{"train_examples": 48750, "image_size": 40, "task": "super_resolution", "loss": "l1", "blocks_per_level": 2, "block": "bottleneck", "beta2": 0.999, "eps": 1e-06, "steps": 9600, "lr_schedule": "cosine", "warmup_steps": 1920}
Rows from block 10 of a small image super-resolution model, named by matrix and row number. Rows with one number belong to one channel. Each number is 200 + 40 x the weight over its row's rms, rounded and kept within 0 to 999. All counts start at 0. After the name is the row's rms in percent of the matrix's.
After each channel's rows are labels from the 100 images, of 14848, where the channel reaches its highest value: "patch colour" is the nearest of a few named colours to the mean colour under the peak. Only what is clearly more common there than usual is listed. The data: photos of arthropod specimens (BIOSCAN-5M). In brackets: how many of the 100.
# convs1: 3x3 conv (model.decb.1.0.convs.1.weight, 64x64x3x3, each kernel summed), inputs 0-63
# convs2: expand pointwise conv (model.decb.1.0.convs.2.weight, 128x64x1x1, transposed), outputs 0-63

convs1.51,104,165,169,232,205,185,148,216,222,212,236,188,161,280,282,249,206,151,215,216,253,268,187,217,301,159,265,227,165,149,178,165,253,213,232,209,202,214,168,100,183,148,203,180,205,206,221,165,168,196,183,207,154,223,265,216,196,225,230,216,144,120,143,194,184
convs2.51,089,163,145,158,146,260,170,201,214,262,199,183,157,158,211,248,117,149,228,256,177,245,172,212,197,172,192,191,191,206,185,205,253,241,217,253,209,197,169,230,138,207,170,215,171,244,132,206,188,179,192,227,209,244,250,147,186,213,208,158,274,279,238,287,196
patch colour: white (69)

convs1.23,105,193,252,192,170,168,235,243,137,209,191,209,142,174,181,223,231,244,211,190,163,145,221,212,288,194,181,164,156,206,209,204,233,154,108,215,154,247,158,224,232,184,224,159,159,187,254,255,198,244,183,165,208,182,267,156,196,74,208,164,247,133,207,191,166
convs2.23,082,197,174,209,195,265,195,146,171,196,177,237,200,231,167,179,151,222,169,255,213,266,109,154,229,172,253,77,168,174,232,189,258,255,175,232,231,213,179,102,189,189,169,243,209,258,155,181,218,229,198,221,238,262,228,236,210,192,212,147,208,196,197,268,155
patch colour: brown (37); grey (33)

convs1.55,076,187,188,183,135,173,262,211,170,250,234,142,160,199,234,254,128,180,266,166,190,219,171,172,297,176,282,196,217,183,234,155,223,163,214,171,219,277,170,193,185,155,234,165,217,254,172,221,230,229,219,144,204,214,128,274,222,154,181,208,136,180,165,189,238
convs2.55,080,115,158,149,237,165,174,183,236,210,140,195,182,207,199,229,191,162,120,156,200,198,284,161,175,265,135,216,213,201,200,204,181,125,180,243,158,266,136,212,190,262,224,165,196,141,228,222,225,164,182,241,167,180,227,165,210,191,166,168,269,196,250,188,256
patch colour: brown (34)

convs1.46,078,160,231,272,197,106,154,220,221,218,208,230,165,221,212,198,219,146,176,239,280,195,176,231,155,211,200,202,136,138,220,251,167,215,192,218,233,192,170,153,176,145,252,189,256,143,197,113,189,208,284,203,140,226,204,222,192,106,160,188,140,185,188,183,207
convs2.46,083,255,220,225,138,223,251,121,174,236,170,239,219,189,183,201,215,166,278,206,230,221,98,190,188,167,223,197,171,131,181,196,251,216,181,238,254,174,198,134,183,207,171,185,216,208,190,150,206,198,235,107,197,226,132,106,168,233,191,182,223,149,221,238,176
patch colour: brown (25)

convs1.28,109,220,171,208,188,159,163,233,335,253,97,111,163,215,169,184,190,195,233,217,219,213,193,179,245,187,242,211,203,195,179,198,189,152,262,152,139,265,181,218,223,221,220,148,267,182,196,269,228,169,220,198,170,177,146,163,184,187,174,189,193,225,130,217,163
convs2.28,073,264,216,204,152,89,204,194,213,127,154,248,179,205,177,206,190,214,210,166,162,235,122,225,208,258,195,126,266,142,171,189,125,231,168,212,132,189,213,168,179,195,146,161,238,159,169,197,220,236,237,181,186,263,224,211,166,209,273,159,184,239,192,242,159
patch colour: brown (69)

convs1.43,105,258,195,176,218,205,131,208,312,182,266,186,200,222,174,169,167,201,222,263,120,188,216,242,170,222,97,231,253,178,124,193,214,226,187,203,203,215,155,202,209,232,171,199,184,172,211,280,205,167,220,159,190,183,235,97,178,243,161,193,213,178,197,156,148
convs2.43,104,143,186,192,183,212,225,188,184,212,167,210,117,157,185,202,208,145,303,130,184,209,185,283,204,284,236,234,222,254,170,141,173,131,200,164,208,185,238,183,204,173,154,193,260,152,232,224,159,213,265,148,168,200,203,188,146,214,172,203,209,239,216,222,213
patch colour: grey (48)

convs1.52,109,169,170,251,141,179,189,175,227,184,166,164,221,244,207,241,159,197,161,156,320,240,230,196,252,205,262,211,153,213,174,178,154,179,187,165,225,217,230,174,186,195,220,142,222,215,217,157,213,263,195,220,187,175,123,245,240,151,224,215,98,199,203,242,101
convs2.52,125,236,178,136,272,244,205,186,285,220,189,194,198,149,253,263,186,266,154,261,277,208,201,209,230,148,260,208,184,192,216,213,266,264,189,205,214,114,223,168,269,273,198,176,145,157,144,140,263,152,220,204,112,219,213,188,182,219,243,175,182,147,233,215,210
patch colour: black (53); brown (45)

convs1.20,104,184,211,205,159,229,137,179,201,150,253,182,199,176,324,272,137,214,224,261,204,170,206,122,135,198,178,209,294,166,172,187,206,197,216,190,167,175,171,186,196,172,144,189,167,190,175,204,179,224,202,206,114,181,267,148,233,173,178,225,221,156,227,123,185
convs2.20,113,211,245,170,165,149,174,151,165,264,259,234,209,154,302,211,202,147,182,181,170,243,156,236,230,164,236,256,191,221,162,158,184,169,252,164,194,233,284,255,173,205,163,205,140,187,213,168,171,165,171,181,141,210,164,236,217,219,141,192,147,207,204,175,214
patch colour: grey (41)

convs1.63,097,226,263,216,180,204,162,202,133,148,250,234,279,163,253,160,204,208,129,141,209,182,263,191,101,232,160,197,202,226,192,240,153,216,212,208,179,180,177,181,183,206,176,254,157,185,205,196,297,248,150,253,210,220,157,199,191,179,182,177,144,216,235,106,215
convs2.63,090,230,191,224,236,213,151,169,217,212,210,261,168,225,182,147,183,180,192,109,164,143,236,212,179,174,237,223,163,196,255,149,203,145,195,75,162,165,205,261,226,130,210,202,156,216,229,166,183,198,184,171,198,219,226,241,234,163,237,187,128,185,185,204,214
patch colour: grey (57)