Rows from block 3 of a small image super-resolution model, named by matrix and row number. Rows with one number belong to one channel. Each number is 500 + 40 x the weight over its row's rms, rounded and kept within 0 to 999. All counts start at 0. Numbers have three digits each.
After each channel's rows are labels from the 100 images, of 14848, where the channel reaches its highest value: "patch colour" is the nearest of a few named colours to the mean colour under the peak; "responds to" is what is common among them. Only what is clearly more common there than usual is listed. The data: photos of arthropod specimens (BIOSCAN-5M). In brackets: how many of the 100.
# convs1: 3x3 conv (model.enc.1.1.convs.1.weight, 64x64x3x3, each kernel summed), inputs 0-63
# convs2: expand pointwise conv (model.enc.1.1.convs.2.weight, 128x64x1x1, transposed), outputs 0-127

convs1.12:444571529531531446505449484492454540516485487547519478516461469560503485445470549442480511473470514498504465452451549505479489501434444429536480481525483519534476514572514483536514363480536574
convs2.12:444574550511520474475479509534454438495491519453466546574479476495513520517549480463490531616477486530557527486460436499441591473473507480483554505454498482551534492510516524476469475488545482420554512465506488467509501444511572534420548431582441551508467516474429564541480457506545466534505498483485492544495537479530499573466485497479477544454543492504430521552546415541523541454543
patch colour: grey (76)
responds to: order Hymenoptera (43)

convs1.60:539488500482463480454484490517525446501503422520500520562440527505536486481564508489522503454555499504465525485478571553544555368529454449467549534523459510420516519456512471525505538482577458
convs2.60:474476489507525452488444470450563496505504572515484429489453527473425478425543481448520553575522499499504444508473483534518504450532559551525437482501619528511551517510436472501520550510505532532535457516471489512456453418466576386513481566498495522444465508476466528531426523562486442433439520487520518470483520510459520508413476488538450508487525555506502482507559452500491511483448
patch colour: white (79)
responds to: class Arachnida (29)

convs1.15:421499520530572509461450492424508493536514474578532508514461444549433512457462535487462493555523542490498408468496519488473501439477546483483536450452494484464404485518469525523456467487565546
convs2.15:493487539448507483502533572512494470582494518475489467535510495472494541490579520535469547626517399484467509500481461518509496444445576475502535412465598514517508451561512502487518565434452527438576456493552487441437535480492526514473526457466482589458531514495525514495561538535454507489470517560548490521470476531451492561534471447465532513541532508497513479518541458523470504574495
patch colour: white (71)
responds to: class Arachnida (32); order Trombidiformes (28)

convs1.4:539472513489549426505386536505511449493544495440494549595495480592512563495525478521501474478563490533492501447515526493468518449471494526446531528519397507443498495443484512452503543490517478
convs2.4:484495553470545494474514510502561500558513527464497529477497499460514537520482494470440551562483438445467504498511474479464491506529559496529509480451482550500510505471536465569526496572430530563460435514604419471531507483539485464501516586444426449535490463442512516506458510478570550528469458498572560515461474451525553369432501485470528507519452478532534414539514521472524551487510
patch colour: white (79)
responds to: class Arachnida (25)

convs1.37:450482452525485458502495463518562567468502552499470527418529462515475504585500494522486488477486416453488502532471434503506509611549543513475521436477481464524513514521469497501542428435534423
convs2.37:503409527447472502507532409498456541398497511501490541538460493508516503537463578473516493527477492464516536465534527572491547490551455483498508527405478451506452504493505547524446505572479490456422522505472570492513482514556484528479515512430486377510537445544535434555526567575538549471461476505508528507490513444542468492493489494515519516515482455460425563509502458526584512552490
patch colour: grey (57)
responds to: order Coleoptera (50)

convs1.17:496427437502500514485515458471512424556484535473527469469449466580504484471440572424508515458457526484530600427490604496482507525483462482478463446536467523501522469515474457503447493509501485
convs2.17:405522560464501457465511544509557491484464545513418467539444483484493505524477501453512513513507481534512495453493490458447500420480452519485422532464524454452465501467498472485459500488548502494433459510511515481559434404526525525482494543483545446538558453501466505568458605461516429459487459515532441483544511455497509578519532520568531466540498501537423595477500481565526557494460
patch colour: grey (45); brown (39)
responds to: order Coleoptera (42)

convs1.58:443543492517544554502463519453454485494507446497513454532502394533502454451458483531486526534564545468516520511482486473525495473569532489504571453524474540440542482422520450554510395468491463
convs2.58:553519456519515477509464464481448479446565528477535451409506600502459532546567497488467514481521501475414479510498528476535527522535559479546490510530545473516558500536512450528500516445474537506501515495387451456467511472575551485525508487533492438518487478483482555468496393546454499484461470483438506477495579535446493412510487497479511474479589526417501465505551475480444448483565
patch colour: grey (37)
responds to: order Hymenoptera (41)

convs1.48:462545548537446416506479512526506463488497470556502495500484420530535495454581497433511495487476543505585457517493528555524510537511472443462423492497465518441482603565500491496505449486457544
convs2.48:511497517501540514473515457533548517514471507510461471493463476482541514461533500548520597538498524455503515510439482497460555415546434445484534496473534446467412474462549483505458504519469525510447487493533488472491493456493495448472461563494457386518502436414485446476442540482513507431537461408526502528521437527535520507431451522492455528489476458502474480582583551529497533402544
patch colour: grey (47); brown (38)
responds to: order Hymenoptera (41)

convs1.14:472483488526507504384459523392497538541538507484477540569474486551469442432496486488457500579449495523528476551511460504474447542490525497480536484417559465515489491586488503476476509497447489
convs2.14:530498464538524510536583476471499523478484499488534525576534488537519552561538450439372431486464551525454478478494457486476544475477522497508520488450506516509466503431505594567468472566564525505463531461477508486582479537513458484481476491510471449509489521508482499467459408433560589504461476522556539524475474512531546519440454506550493517493432440449479496475470547526568493510579
patch colour: white (62)
responds to: order Hymenoptera (41)

convs1.43:513529542472459467545468451542440424526447440540503539475483565559542530455503463467486490403491497568531501516510534542514492474467509505444495512539435451435440479473471516509430518552539537
convs2.43:461487558523537531489457603483509504567476443499513500576500509474626532508522547472577456468497524528477477509462495506475505500502532565495373528459550512398541528522491502459492543489541438503570504498452510526522468525480570462557553502501504622497502505540518512569492486431516456525485540514517482549533508483517504506595534511489481449424512502477514461479480489497482519465545
patch colour: white (86)
responds to: class Arachnida (26)

convs1.3:530500514562488469465533520507525502510475502513525507488496480579536487453542556476551471460503527515482512452477518466502530548466433420569444460493467546501504557530439398581522398486495474
convs2.3:479526475510524506448475438548453516462515472462491526487513529494561508494520467429442471519531542432518470511442481476502513487498530530468519521429564454557548529465486459507440444512563555422519512503505563491536493526530579510464501534575543478520480446486440491514433468500450506482519464517534528603448460538475455482436434542519533566499582472403497526490569487528492534415496
patch colour: grey (78)
responds to: order Hymenoptera (56)

convs1.18:399513484435502490374479518512549499483500489532494566521466455528481473436542537409541538521495421472498519545452506529491447526487442467486463449516568473483518537504500504491510472520530446
convs2.18:611526427523492563508465483496525559483487481518496504498455491458563510488572459493463465507481566467556453503478447534593474515439491470483536506506481476497449544425491537530529530560506476449507477447531496516440514486509501490467509466499408514494504473447514428483476491401523483450417481504513503487489427530506502528445485511487466487355479443468546464543484494520460531455571
patch colour: grey (64)
responds to: order Hymenoptera (47)

convs1.33:471522558579509472445486526449581494454495533552519547487466458472444450470541500434506467492553487493457517507470512495526553457476470458517455420475489535512477491531523531583477407455556465
convs2.33:494514531478483433465514439497459531563494512485553520474449548452494516508485535449471514591527423418513455491505479552466456458544541529517539523468509521493529462570524463547509510458544550435503415475537423467495546527524468412444549533455615485473536474452490519464491511522472445464471472540528549521453479491482471523445475491508480431528550543517493524523466402484474576504488
patch colour: grey (58); brown (34)
responds to: order Hymenoptera (50)

convs1.61:537446515453512435440489472417515492508494562471529472453470506549506479497488483481479508564547573510476521544416555487529517455495520454492525507549505522463485508461492372537514406517475524
convs2.61:498397512502501493479525581510526449603498487501517476370505498466449459478515459487478474543490452516520537516471456509513505517480573469532477520470550543510528468610499495490554558490491493497571522499426467523453476450546511479516485459464534496510517525492456543443528522485444512494461499520484429442522497560401458511474487474503519455522618560493440513500531469454425481496479
patch colour: brown (51); grey (28)
responds to: order Hymenoptera (45)

convs1.42:541532511523405505478442489519549470496491529473534483521496429513580492428507489538455553494526592527509451510456501459488428485527518488482457467535414510480555538575471522544464430506498479
convs2.42:491498518526502573517512443510528542523524481469508485551542507553556540539571501480448430460526554493447456489411476501466565508461516503511496519512520482497498494454455502467431470515553568489454562464516493411524470517477497484496502546541530481515432546517464534452489449436519519555523518535576530517468503546472554544403444553542507603463558440412520494492533541512574491510528
patch colour: grey (29)
responds to: order Hymenoptera (63)

convs1.11:464519542557524503521407477459546554482476491531515486522456385569492469466458549511493532524491519414504547468482566518514463508483522463516497447529525505525485490509520445553483382456503504
convs2.11:491488475526480497475527563462472439491481504439500454449550543419484531485597539503516564507515563522505536519503462497559522450480645474507516568505518497541589427501517434478487510480518494456482499496462449487417501427507537528526588490509551505453458526481513544552422479551486482460422505528488473528483474511455494578482481455537550491415494490454498468492548482506472511519497
patch colour: grey (44)
responds to: order Hymenoptera (53)

convs1.38:547521538495425455466535472517452497477386491441483514469463503555562515544545532510506555484541536400510548513487506478457474536524512435535478519456479485486468517549466514549478394511484509
convs2.38:502490495455486538506498471522524534410510513489432488560442452519491483453536472537535472525527490469490449452475484498502555601512427407556494506485507469554480532462453482460457527533507453466499529496410556551514514449560548644449462553489460499507584559494524438492513522485459535480512501504492537543478527543525478523437424500469455566463546477471532504514546503497471515452475
patch colour: grey (46)
responds to: order Hymenoptera (57)

convs1.20:422563555527493480470505536469452546470460527529510544528461470506489539453509531430484492508503524457505524464435549492486440478476510439546444482524498465515474531534535510538487347480561518
convs2.20:525556421517480500496438501506458568443504479486502501590476520493523512497524505475470459574494513501504507501531511460491513575430477434572516519523496427473514500465443544521469484434514433457531499491513503585457464526506555593469505498543377542521469489476507521479517421518509525548607522472430521549491522491489475541537502514493521535473556513499507432474489543497391510446528
patch colour: grey (32)
responds to: order Hymenoptera (41)

convs1.24:426509497500489481417513533432520469543487477544506463519524476502474477524520528491512472431540468530467570474474450521518472535495483447616473462455401508484479564456520560558497434504489474
convs2.24:458467451475470458450540537511501450497462557479490441564460478447462505474515498606479495588516495492523479490531477478484525480490527442529513513544540479596460450550508480471482481455557476428419497495541501530444527404563533555482482502512462481525533557491508512574512597499485492466448471522489479457506443487493510590464463455542505518491470462550502595457536472522551560537489
patch colour: grey (65)
responds to: order Hymenoptera (41)

convs1.16:414541553521491474463499520457477491497553464537511492512574484556403466481463534480466480475534447500559495450493452507493550494516527511502473384407473513536484486512497508479524424476531433
convs2.16:538576483469483510490469350505435496423477532501491534535531591538525531562544521395435476504462525469490436511450519493533493492539532499526566497472516488504545514436517491538451507498507539476448555473519479454542520483507506447475500534526503477506473431480479458513438456506545529522502517507600508543472510506592484457477449498521532516543466418413498482511439483522537543529533
patch colour: grey (41)
responds to: order Coleoptera (41)

convs1.57:541441578442486534483449467551491458515519519465514468560452464473519488528537540547446469500453523572487537527566485512489478426540541504473559483446448572513571517477429501530524525472523451
convs2.57:475466499523510407499516476523528464529510499487500442475481510452520564482507518594518513519514425506559553478445483471491543410519585523499532496509541476560477541502491495508572454439579541437535387524507458475540469506565532494513486545491580432514533543533453545542479539500482521441499509513501484510493491498437525609483503434536502490491542518487497555446603474512489520511456
patch colour: white (66)
responds to: order Hymenoptera (43)