From a checkpoint of a small image super-resolution model.
Model: 3.16M parameters, arch unet, norm instancenorm, activation gelu, widths [64, 128, 256, 256].
Rows from block 5 of a small image super-resolution model, named by matrix and row number. Rows with one number belong to one channel. Each number is 128 + 24 x the weight over its row's rms, rounded and kept within 0 to 255. All counts start at 0. Numbers have three digits each. After the name is the row's rms in percent of the matrix's.
After each channel's rows are labels from the 100 images, of 14848, where the channel reaches its highest value: "top examples" is what is common among them; "colour at peak" is the nearest of a few named colours to the mean colour under the peak. Only what is clearly more common there than usual is listed. The data: photos of arthropod specimens (BIOSCAN-5M).
# convs1: 3x3 conv (model.enc.2.1.convs.1.weight, 128x128x3x3, each kernel summed), inputs 0-63
# convs2: expand pointwise conv (model.enc.2.1.convs.2.weight, 256x128x1x1, transposed), outputs 0-85

convs1.101 110:120177127107156133115091111132140129133160102136116161176109135092114101142193124112128148117170102150128133118137094136127165094102128109192119115160150132117150121146108171162114084135133129
convs2.101 104:126186123105101061138162143160103136116162123094098107119111100104119134190134156110164135120121126090118064083116138113127078054126134133182139117120154126147095146131116112116120128146132111110140137094111131165084156151134110159160132110161160164142129144
top examples: order Hymenoptera
colour at peak: grey

convs1.111 105:126061101075150141125145114142078168167136126158104126120135130127112127182132114100102087142109113064120153129116161151160143162138113124166144131145134081124131121155085131112111105101139156
convs2.111 070:156123161152115136132152142101113107148141179100106129128169106129106106143116136159135136109138145077139120133137165085149092131121118126150169124120138129136110140146089106094100148155108092136156145088113114132082097134138102158111108160089124145132118171
top examples: class Arachnida; order Trombidiformes
colour at peak: white

convs1.124 111:128165135136132140104166116161124104140117145111113106119127134133119097163133142137154105183102081142143153159156146135160126125108103086157134132139189135129154144118079111092168141150113098
convs2.124 096:176129140126154076139145179127119148130144138140124141093118131125109096097129148133152113128155091136146071104121142170117131073119123139144135114135149095159160118127108138158149158135101128157153132104111160118097123132076141143147140141138097128149098121
top examples: order Hymenoptera
colour at peak: grey

convs1.38 114:162172163125140120167188200150133107157151097129096142126113188146124124130136101099098119138113137144131136109144116127102111124119096134133121156137122109144148144135093097085124169123118084
convs2.38 112:137125118129194086132157128156134175101137124149123134123133160144096104104137141113124097113146084160173094125116149140151131116101152137114122119105122125137156109115137155156156170144098139157126106145103166149149114147070108151142155165177130112126122086
top examples: class Arachnida
colour at peak: white

convs1.62 131:102149121139129185122127116137137108123128106111151150105106112114161119131132098131143158115107120125105108142092104135106144087118121078093107148124155082098055103085113134099188085097109118
convs2.62 119:158123101136140132113149151120147097130159118123099130154155140133082088094110143101178129132155094093147110082127128115184122114116109129097149134118118095157149122115118115148158144126099122174130144130141158134112114121099100145135145152112086120155091168
top examples: order Coleoptera
colour at peak: brown

convs1.108 120:092131149141130165134147174137113151144118112116190120111157130119146067159116144121138111095127112097079124126126164085124148171091167120158162090108121146176147128150123128099125116166169114
convs2.108 104:111093140171172125104073118114156149154135132135143154128120100144117112089119106120142103179148132111094160147157134114119150152123113167147118150120144143151141123125106103118152146121109079137131137102115094085119095050102114104140106122131099132124141124
top examples: class Arachnida; order Trombidiformes
colour at peak: white

convs1.26 115:128160150148102115131145158099119134128180113156124153108132132136108128146086118111150066152136099152147120130155152119111130153090104161110121176165112086107153167119107103156121132119128165
convs2.26 086:160146122115131093149149117142088169115163132102108081146124123151114144171132146147149157089137134096165102106127106083135101082113115078151139144119124115155138135123130126094112115127146110151145144110126121157107126162142097181116099153144173143133133159
top examples: order Hymenoptera
colour at peak: grey

convs1.95 122:163144125127116117132133162119139081125121148130092109117113150097153113107181099122115118128157153179081141120086099161138111093129116094153116107085159177089129150134124150141135166120118109
convs2.95 121:118162133105145116114164148134140157079118131159136131120092146119145116094138148111124098131140098146124088107106119124150141102154120150138129144133142155137147136142144123153105168154139178109116106109155144115152089099086119108107136133156084147125101074
top examples: class Arachnida
colour at peak: white

convs1.34 074:141147136114075125137114129147135144156123141182120152103123115132101175126117089122119090143138136120097147101163165144115127089089143134088170108114105087118121133148144134126139162124132139
convs2.34 100:093094155116164133124100135143153141087133104146093095091121083080104097122179122113091123146110095157159159127140104114128143150118130110116111082134155102141122070092110131148150092125076152152090110100141166103126146111112117143143100124119155142153084126
top examples: class Arachnida
colour at peak: white

convs1.80 125:155162120115151088157116116131142133121129139140133139148122157131124124130223137127131118148107085154091087140103089079090131089099122089121135076139167126131126193136092121145143094151114156
convs2.80 134:142146141094112107144156162166150123097140141143107139119116127104133088099135140116117111135151080103114122106093125126163152111100113106168127110125159112146112124144150119158107181120124181102141113136103157145151135150079156114142142128126101122147105114
top examples: class Arachnida; order Trombidiformes
colour at peak: white

convs1.5 113:150156183092165149142143140163125121132162086150150142149135172109139107136168133131125143159109129160090122112124091132111158123111090099117151165141166129123086122147142086103132134120115173
convs2.5 090:117109107153144130097122148149154076090120118117092099096151103096078082120144132112113126144142083123128127110121135103155135135116098124167138080112172110132083118148115091132129169108103135120127120068089145101115094112073102135121159148074128117115100132
top examples: class Arachnida
colour at peak: white

convs1.17 115:167094148096102136123113122102128143097164136120156147155109124118115099110141163098118157145157059084135112127113117105094178138130149105153158109151170151171126171116182142150145117107132105
convs2.17 095:148138128100122122150110161151094137132142132103120122127122159128132125151142139123144160118098118119170068099141123115103104084147127135124131153109147093114183145143153119093116116132143104161120131097128123146096129151131102149108129153167153155149067166
top examples: order Hymenoptera
colour at peak: grey

convs1.109 077:141145170176137125153112112137086122128135119168121121144170114155096125142155081085158151129083131084139147069117158107123115152144125120133129131157135098063090161111096096125108114134134177
convs2.109 090:099089141138157124136106122146156137089122109156083099088119093079104102113170130116084123145118090149165153128128098113124150156116124132124109085120147084131122069096122142158149108131072150151090092103143165107131151120096132147138103129141147126152090121
top examples: class Arachnida
colour at peak: white

convs1.51 121:080176130071097114112092106150116108109093129117118152196107093097102131176152149121144113137123083173102117120122134114120142104108120112117150119150172115155132124120126100108137096095149123
convs2.51 089:157114116100121129115115149166104119128139113114091135123107117146094083116121116113123149114159073107148100081093161137089103103130092094162148091077132086117129104117109147152127141138127129121148122161096158146148117156089119155149124113176134113117131121
top examples: order Lepidoptera
colour at peak: brown

convs1.57 140:123204118121113082096134137099177136126144157138121100142095144140146136102134141159091085133116089136138137108145130131123124160147158126107158091138121091132123141124090092164131128159149126
convs2.57 116:131124107165123121147142088149101095098109120107146101121198117113119143161130125178113105097082153145090133131123154133116120132106148116165137119100129089136090146134129159107094137139100105129128124153079104163128099118172121129112094120123160145107164132
top examples: order Coleoptera
colour at peak: grey

convs1.71 130:098108122140155150128113201073113120074093110140130138094135152131140099146087135137142136093129165078124106119134160132141119142126111106149106145106069116151132116146138121065071139098108109
convs2.71 111:153105133159154141129109119100133134179122161137100152135143129117107113119115131154168168129170109126114151142139125141116120121165156157139130133108142133138125091142102110110157083124133083167124173099137102121095135111085141150164124131149141128145124157
top examples: order Hymenoptera
colour at peak: grey

convs1.4 134:105155169118153105100137122080129115132098123089121116119155123141134119189125128127123129091122129130141110156163144107101165128117111142168160103134157145143115162119055128173142150122108177
convs2.4 104:140110127159150138134091150126116103131127126098130152111129106124110102113154131159105097138168119122065128120125133143063134113078107119176112115128137083130118143126099132148111134117105093140174109160064141123121138109091159109159130121125111143132164097
top examples: order Coleoptera
colour at peak: brown