Rows from block 5 of a small image super-resolution model, named by matrix and row number. Rows with one number belong to one channel. Each number is 500 + 40 x the weight over its row's rms, rounded and kept within 0 to 999. All counts start at 0. Numbers have three digits each.
Before each channel's rows are labels from the 100 images, of 14848, where the channel reaches its highest value: "top examples" is what is common among them. Only what is clearly more common there than usual is listed. The data: photos of arthropod specimens (BIOSCAN-5M). In brackets: how many of the 100.
# convs1: 3x3 conv (model.enc.2.1.convs.1.weight, 128x128x3x3, each kernel summed), inputs 64-127
# convs2: expand pointwise conv (model.enc.2.1.convs.2.weight, 256x128x1x1, transposed), outputs 86-171

top examples: order Hymenoptera (43)
convs1.3:484537598528458495553456502538529507562482474509522540433540552482518463432472483548462475511499547485496559568499588510499466432526496452552415465435466555537514443577461499533528490493455461
convs2.3:452498488560482512526450459473521551513557518424494461417466540472478514491487499514481509518464468503525517474468549508509471471510513490556534447475551541505463455510428519471460498555557508518477479503481424511505535482468446470485554534501530415490488509

top examples: order Coleoptera (36)
convs1.4:491441511518526503522538494523539533472533485433513520500477586540462463482520494530488492422528493593450500495567510551546535500455466508549460508545437431455478478468489497578522488470527577
convs2.4:507492497544467485511472499530565473470557539455534495422487504439535545437501517523496450493484432475495531447487558514503453482491517467510494532493491530526382505477359472509475442478515490523439459515503513507491539507444534530486442443457529482478486498

top examples: order Coleoptera (46)
convs1.57:424506512478525500541502444483505508524486444416500446499437486546499475492491445491482502473497516517497444465530558567477510386524507499508540483453461453505536528464487486558450386495512584
convs2.57:536492465500502478398488496571507450436462504437460414435552471466419544500495495481515439505549493443448476483490494471545469519441517457499502490510500520484507549524407448515509545473484513506491484489452531498494550487357550544468549476514483523479538521

top examples: class Arachnida (26)
convs1.34:517608416474438513521495522508454598512492511456552480491470517495499485516505526529421502505457471446538426487538488523487515538493607427561476529502472514537515548523485456479516534392518518
convs2.34:478439525477475569455485452445432414452534442483497526497484471507505537470493493513506511456459449503441506455469496505494535446452474519516481494546549473488436461431460477522549518440520531518497484441445448477486555484471583459490426483469543480475491564

top examples: class Arachnida (28); order Trombidiformes (25)
convs1.80:407499467541414447483527493461507522501503467503504559521522487546499487437512497470545492543507544451531487490514559461514526535480470467523465533459503457522557458457490502526480499503489563
convs2.80:543546552524439531523438518504477559444510540520491549556492516495435469474555468610502349521543415526485422490491516489548484551433543518475491531535536550523414514489484454517447479552490518494446437486556500509496493465582469520498459467501562466472455476

top examples: class Arachnida (28)
convs1.95:460511466475425491557569492486527435518498528507485566503504522485538504519573481463446492577483502586532483458441455485473526522467517496524465496513418478549525557418541508499533555500503457
convs2.95:506563540487506512498443480479476581414504477502502558606472520516414486504511482573451398501525462523526426473499487426518497534494537539506551500549508485468480487482559446535506512572472542516457468508577490514490458468556472518542474538526537473467468468

top examples: order Hymenoptera (42)
convs1.101:513516517550524463519525524498478498564522504500483560476480501520475469526416472496482500574508518455441516479574510532465425480488478513549498540474494526456507405524451583473458446488412545
convs2.101:516540503518471530519495471549474493513494555429460449478432541502441517500542510520580452531561470512461455483493520430582500537430563463534494459528535554518500572543486460501495560543473514474468528485529462517511558455474473496521544489489576499522477512

top examples: class Arachnida (31); order Trombidiformes (25)
convs1.111:483552445573530428505476506497473526512494498475504487475509494478517500490500434483562445518576495490491526433485508499450530474519489470530543463492485424421514456547414496525488489438463515
convs2.111:553459523511508451575527580515577472562455543449462476450502513487440521453542531452478528545584472490546473523509484477546466529556523468525478473443486499493518556512441569485456495405500534457593441563502507510463467510430487493586500439506507569540481487

top examples: class Arachnida (30)
convs1.5:456479504502459527586441499495493521559570545473504522524558504550476579486449390503544507474483523514477479546481530532464505499480488541588498497527469530515544435476512558497564449529481497
convs2.5:526518549552455499515473498443539476525521473480465540473522474454481507441492511517478415463482417498488436474452484498524527456527491472469450457497533488480423483437379491479472447458525503520505419517531475470510529480488521423564429392465540481505488472

top examples: order Hymenoptera (42)
convs1.102:502517509560446521514530499456459457587480502506479525466510485471484484528469486438488519463549487496509559476518554509532552444473525502576512480482538545481556443502538496559511472517468444
convs2.102:510501463519510511475453449531466518483522524380493415460450541471423543476525469560473457556566462491485511472479534460506484528425544490528519457474509565464540509549490482465449516537478520485492456527427483509440555456506449477569560569511562391487486478

top examples: order Coleoptera (37)
convs1.62:474513501507471540494537478487524455496491534500491405484497540528513465443522530530564511399532475462505516549460476451455467413561488459472515499497492475443502483477556492473452484430460506
convs2.62:532517532478513513562564524536505550555468598456511509489515482480518470401472534542451485583520411423553532516516485498578483577446510514506473447514473552498457548467443522520451503487414515473488473563567522497532514460468484471541471436488509488514473495

top examples: order Hymenoptera (41)
convs1.117:557482473513499510472504526479474496456526520626499458484477504461586483487512484475505453490517502477492516467510396433473511557497521529541474521529555521423533481453522523511545534493493456
convs2.117:439460522598478483539444513556540537541507503453532514534454559513459533429569513557522560512479482499512551436484606505544484503545494501501469522499540576463432441432475479524484442508493489516461487552552464457564544465538454457507506491422533413444465498

top examples: class Arachnida (27)
convs1.38:462507486537441499564509502472489468561502522566445507553501498498517480449490532493481472508493512490543527427433414527525504475467456515537565529492431541478469519421478482493501599461542468
convs2.38:480540499554544492535437512537495550474488509506535545499492465520457513443495522544497484475498461449505521492560490490527505489514441499452467539514527474459516467449493479509510535485523527562443563498523493508505483437549469527449495484508512482435450461

top examples: order Lepidoptera (25)
convs1.51:513470492532564475459509515527509543547491507521527514499563578556489469466539511495450521520474501522521510550582596485591454551501490518488479466459481517477515443485525519602500462518479502
convs2.51:542509535567459495512533517584521459526505565476511449501462484523526461462533487555615518558520400486495496506490553526518470526454485488432413523454490564557438496478412461531495474467473471537419463505481452455484539499605479518543456474455511428507414483

top examples: class Arachnida (25)
convs1.109:435591514477432490496502471493475533528488478522522513501561489567457519537490561446498571456519477545551468454502497549471483530475520527461493504527526491537537489477505407474463508527505492
convs2.109:500453536477491534457500460428428434454532459489511544489482459533515539482492502535496489461458450495438510442481480509483532459464473518500481505532555496499428437411472451530540501405484544522491477443464453489484567460468578477491426437482551484457476545

top examples: class Arachnida (33); order Trombidiformes (28)
convs1.108:509506494490495494457545516560591489464524474425515571469545541494481487482565491495478461493487498471500466445482502524500527594521514474570492551506537454493524582456498508488510476497491568
convs2.108:488412496525505457456490520504533484484543426523531598495487508500534496429475530457530522487484524491469475468453542507514473451601481439501517453488542471454426506453475467507480420483530475517457499507532543492496508511490529485500454450465498439435516485

top examples: class Arachnida (26)
convs1.25:490437495531436516529534458440547470519558433529464555448526484550445463538459529539515535491504515481542457550453480522530526523504545440574545500483484624496535425518499496460595507445553415
convs2.25:485515497518445505505503495481496517501568519460474499460441477449475503468540506565539496519506428445424482446501557455494494530511479507438473497532546512472430448470413435545509492500515534500485524544533426519570522501493495480533490490499572429456462515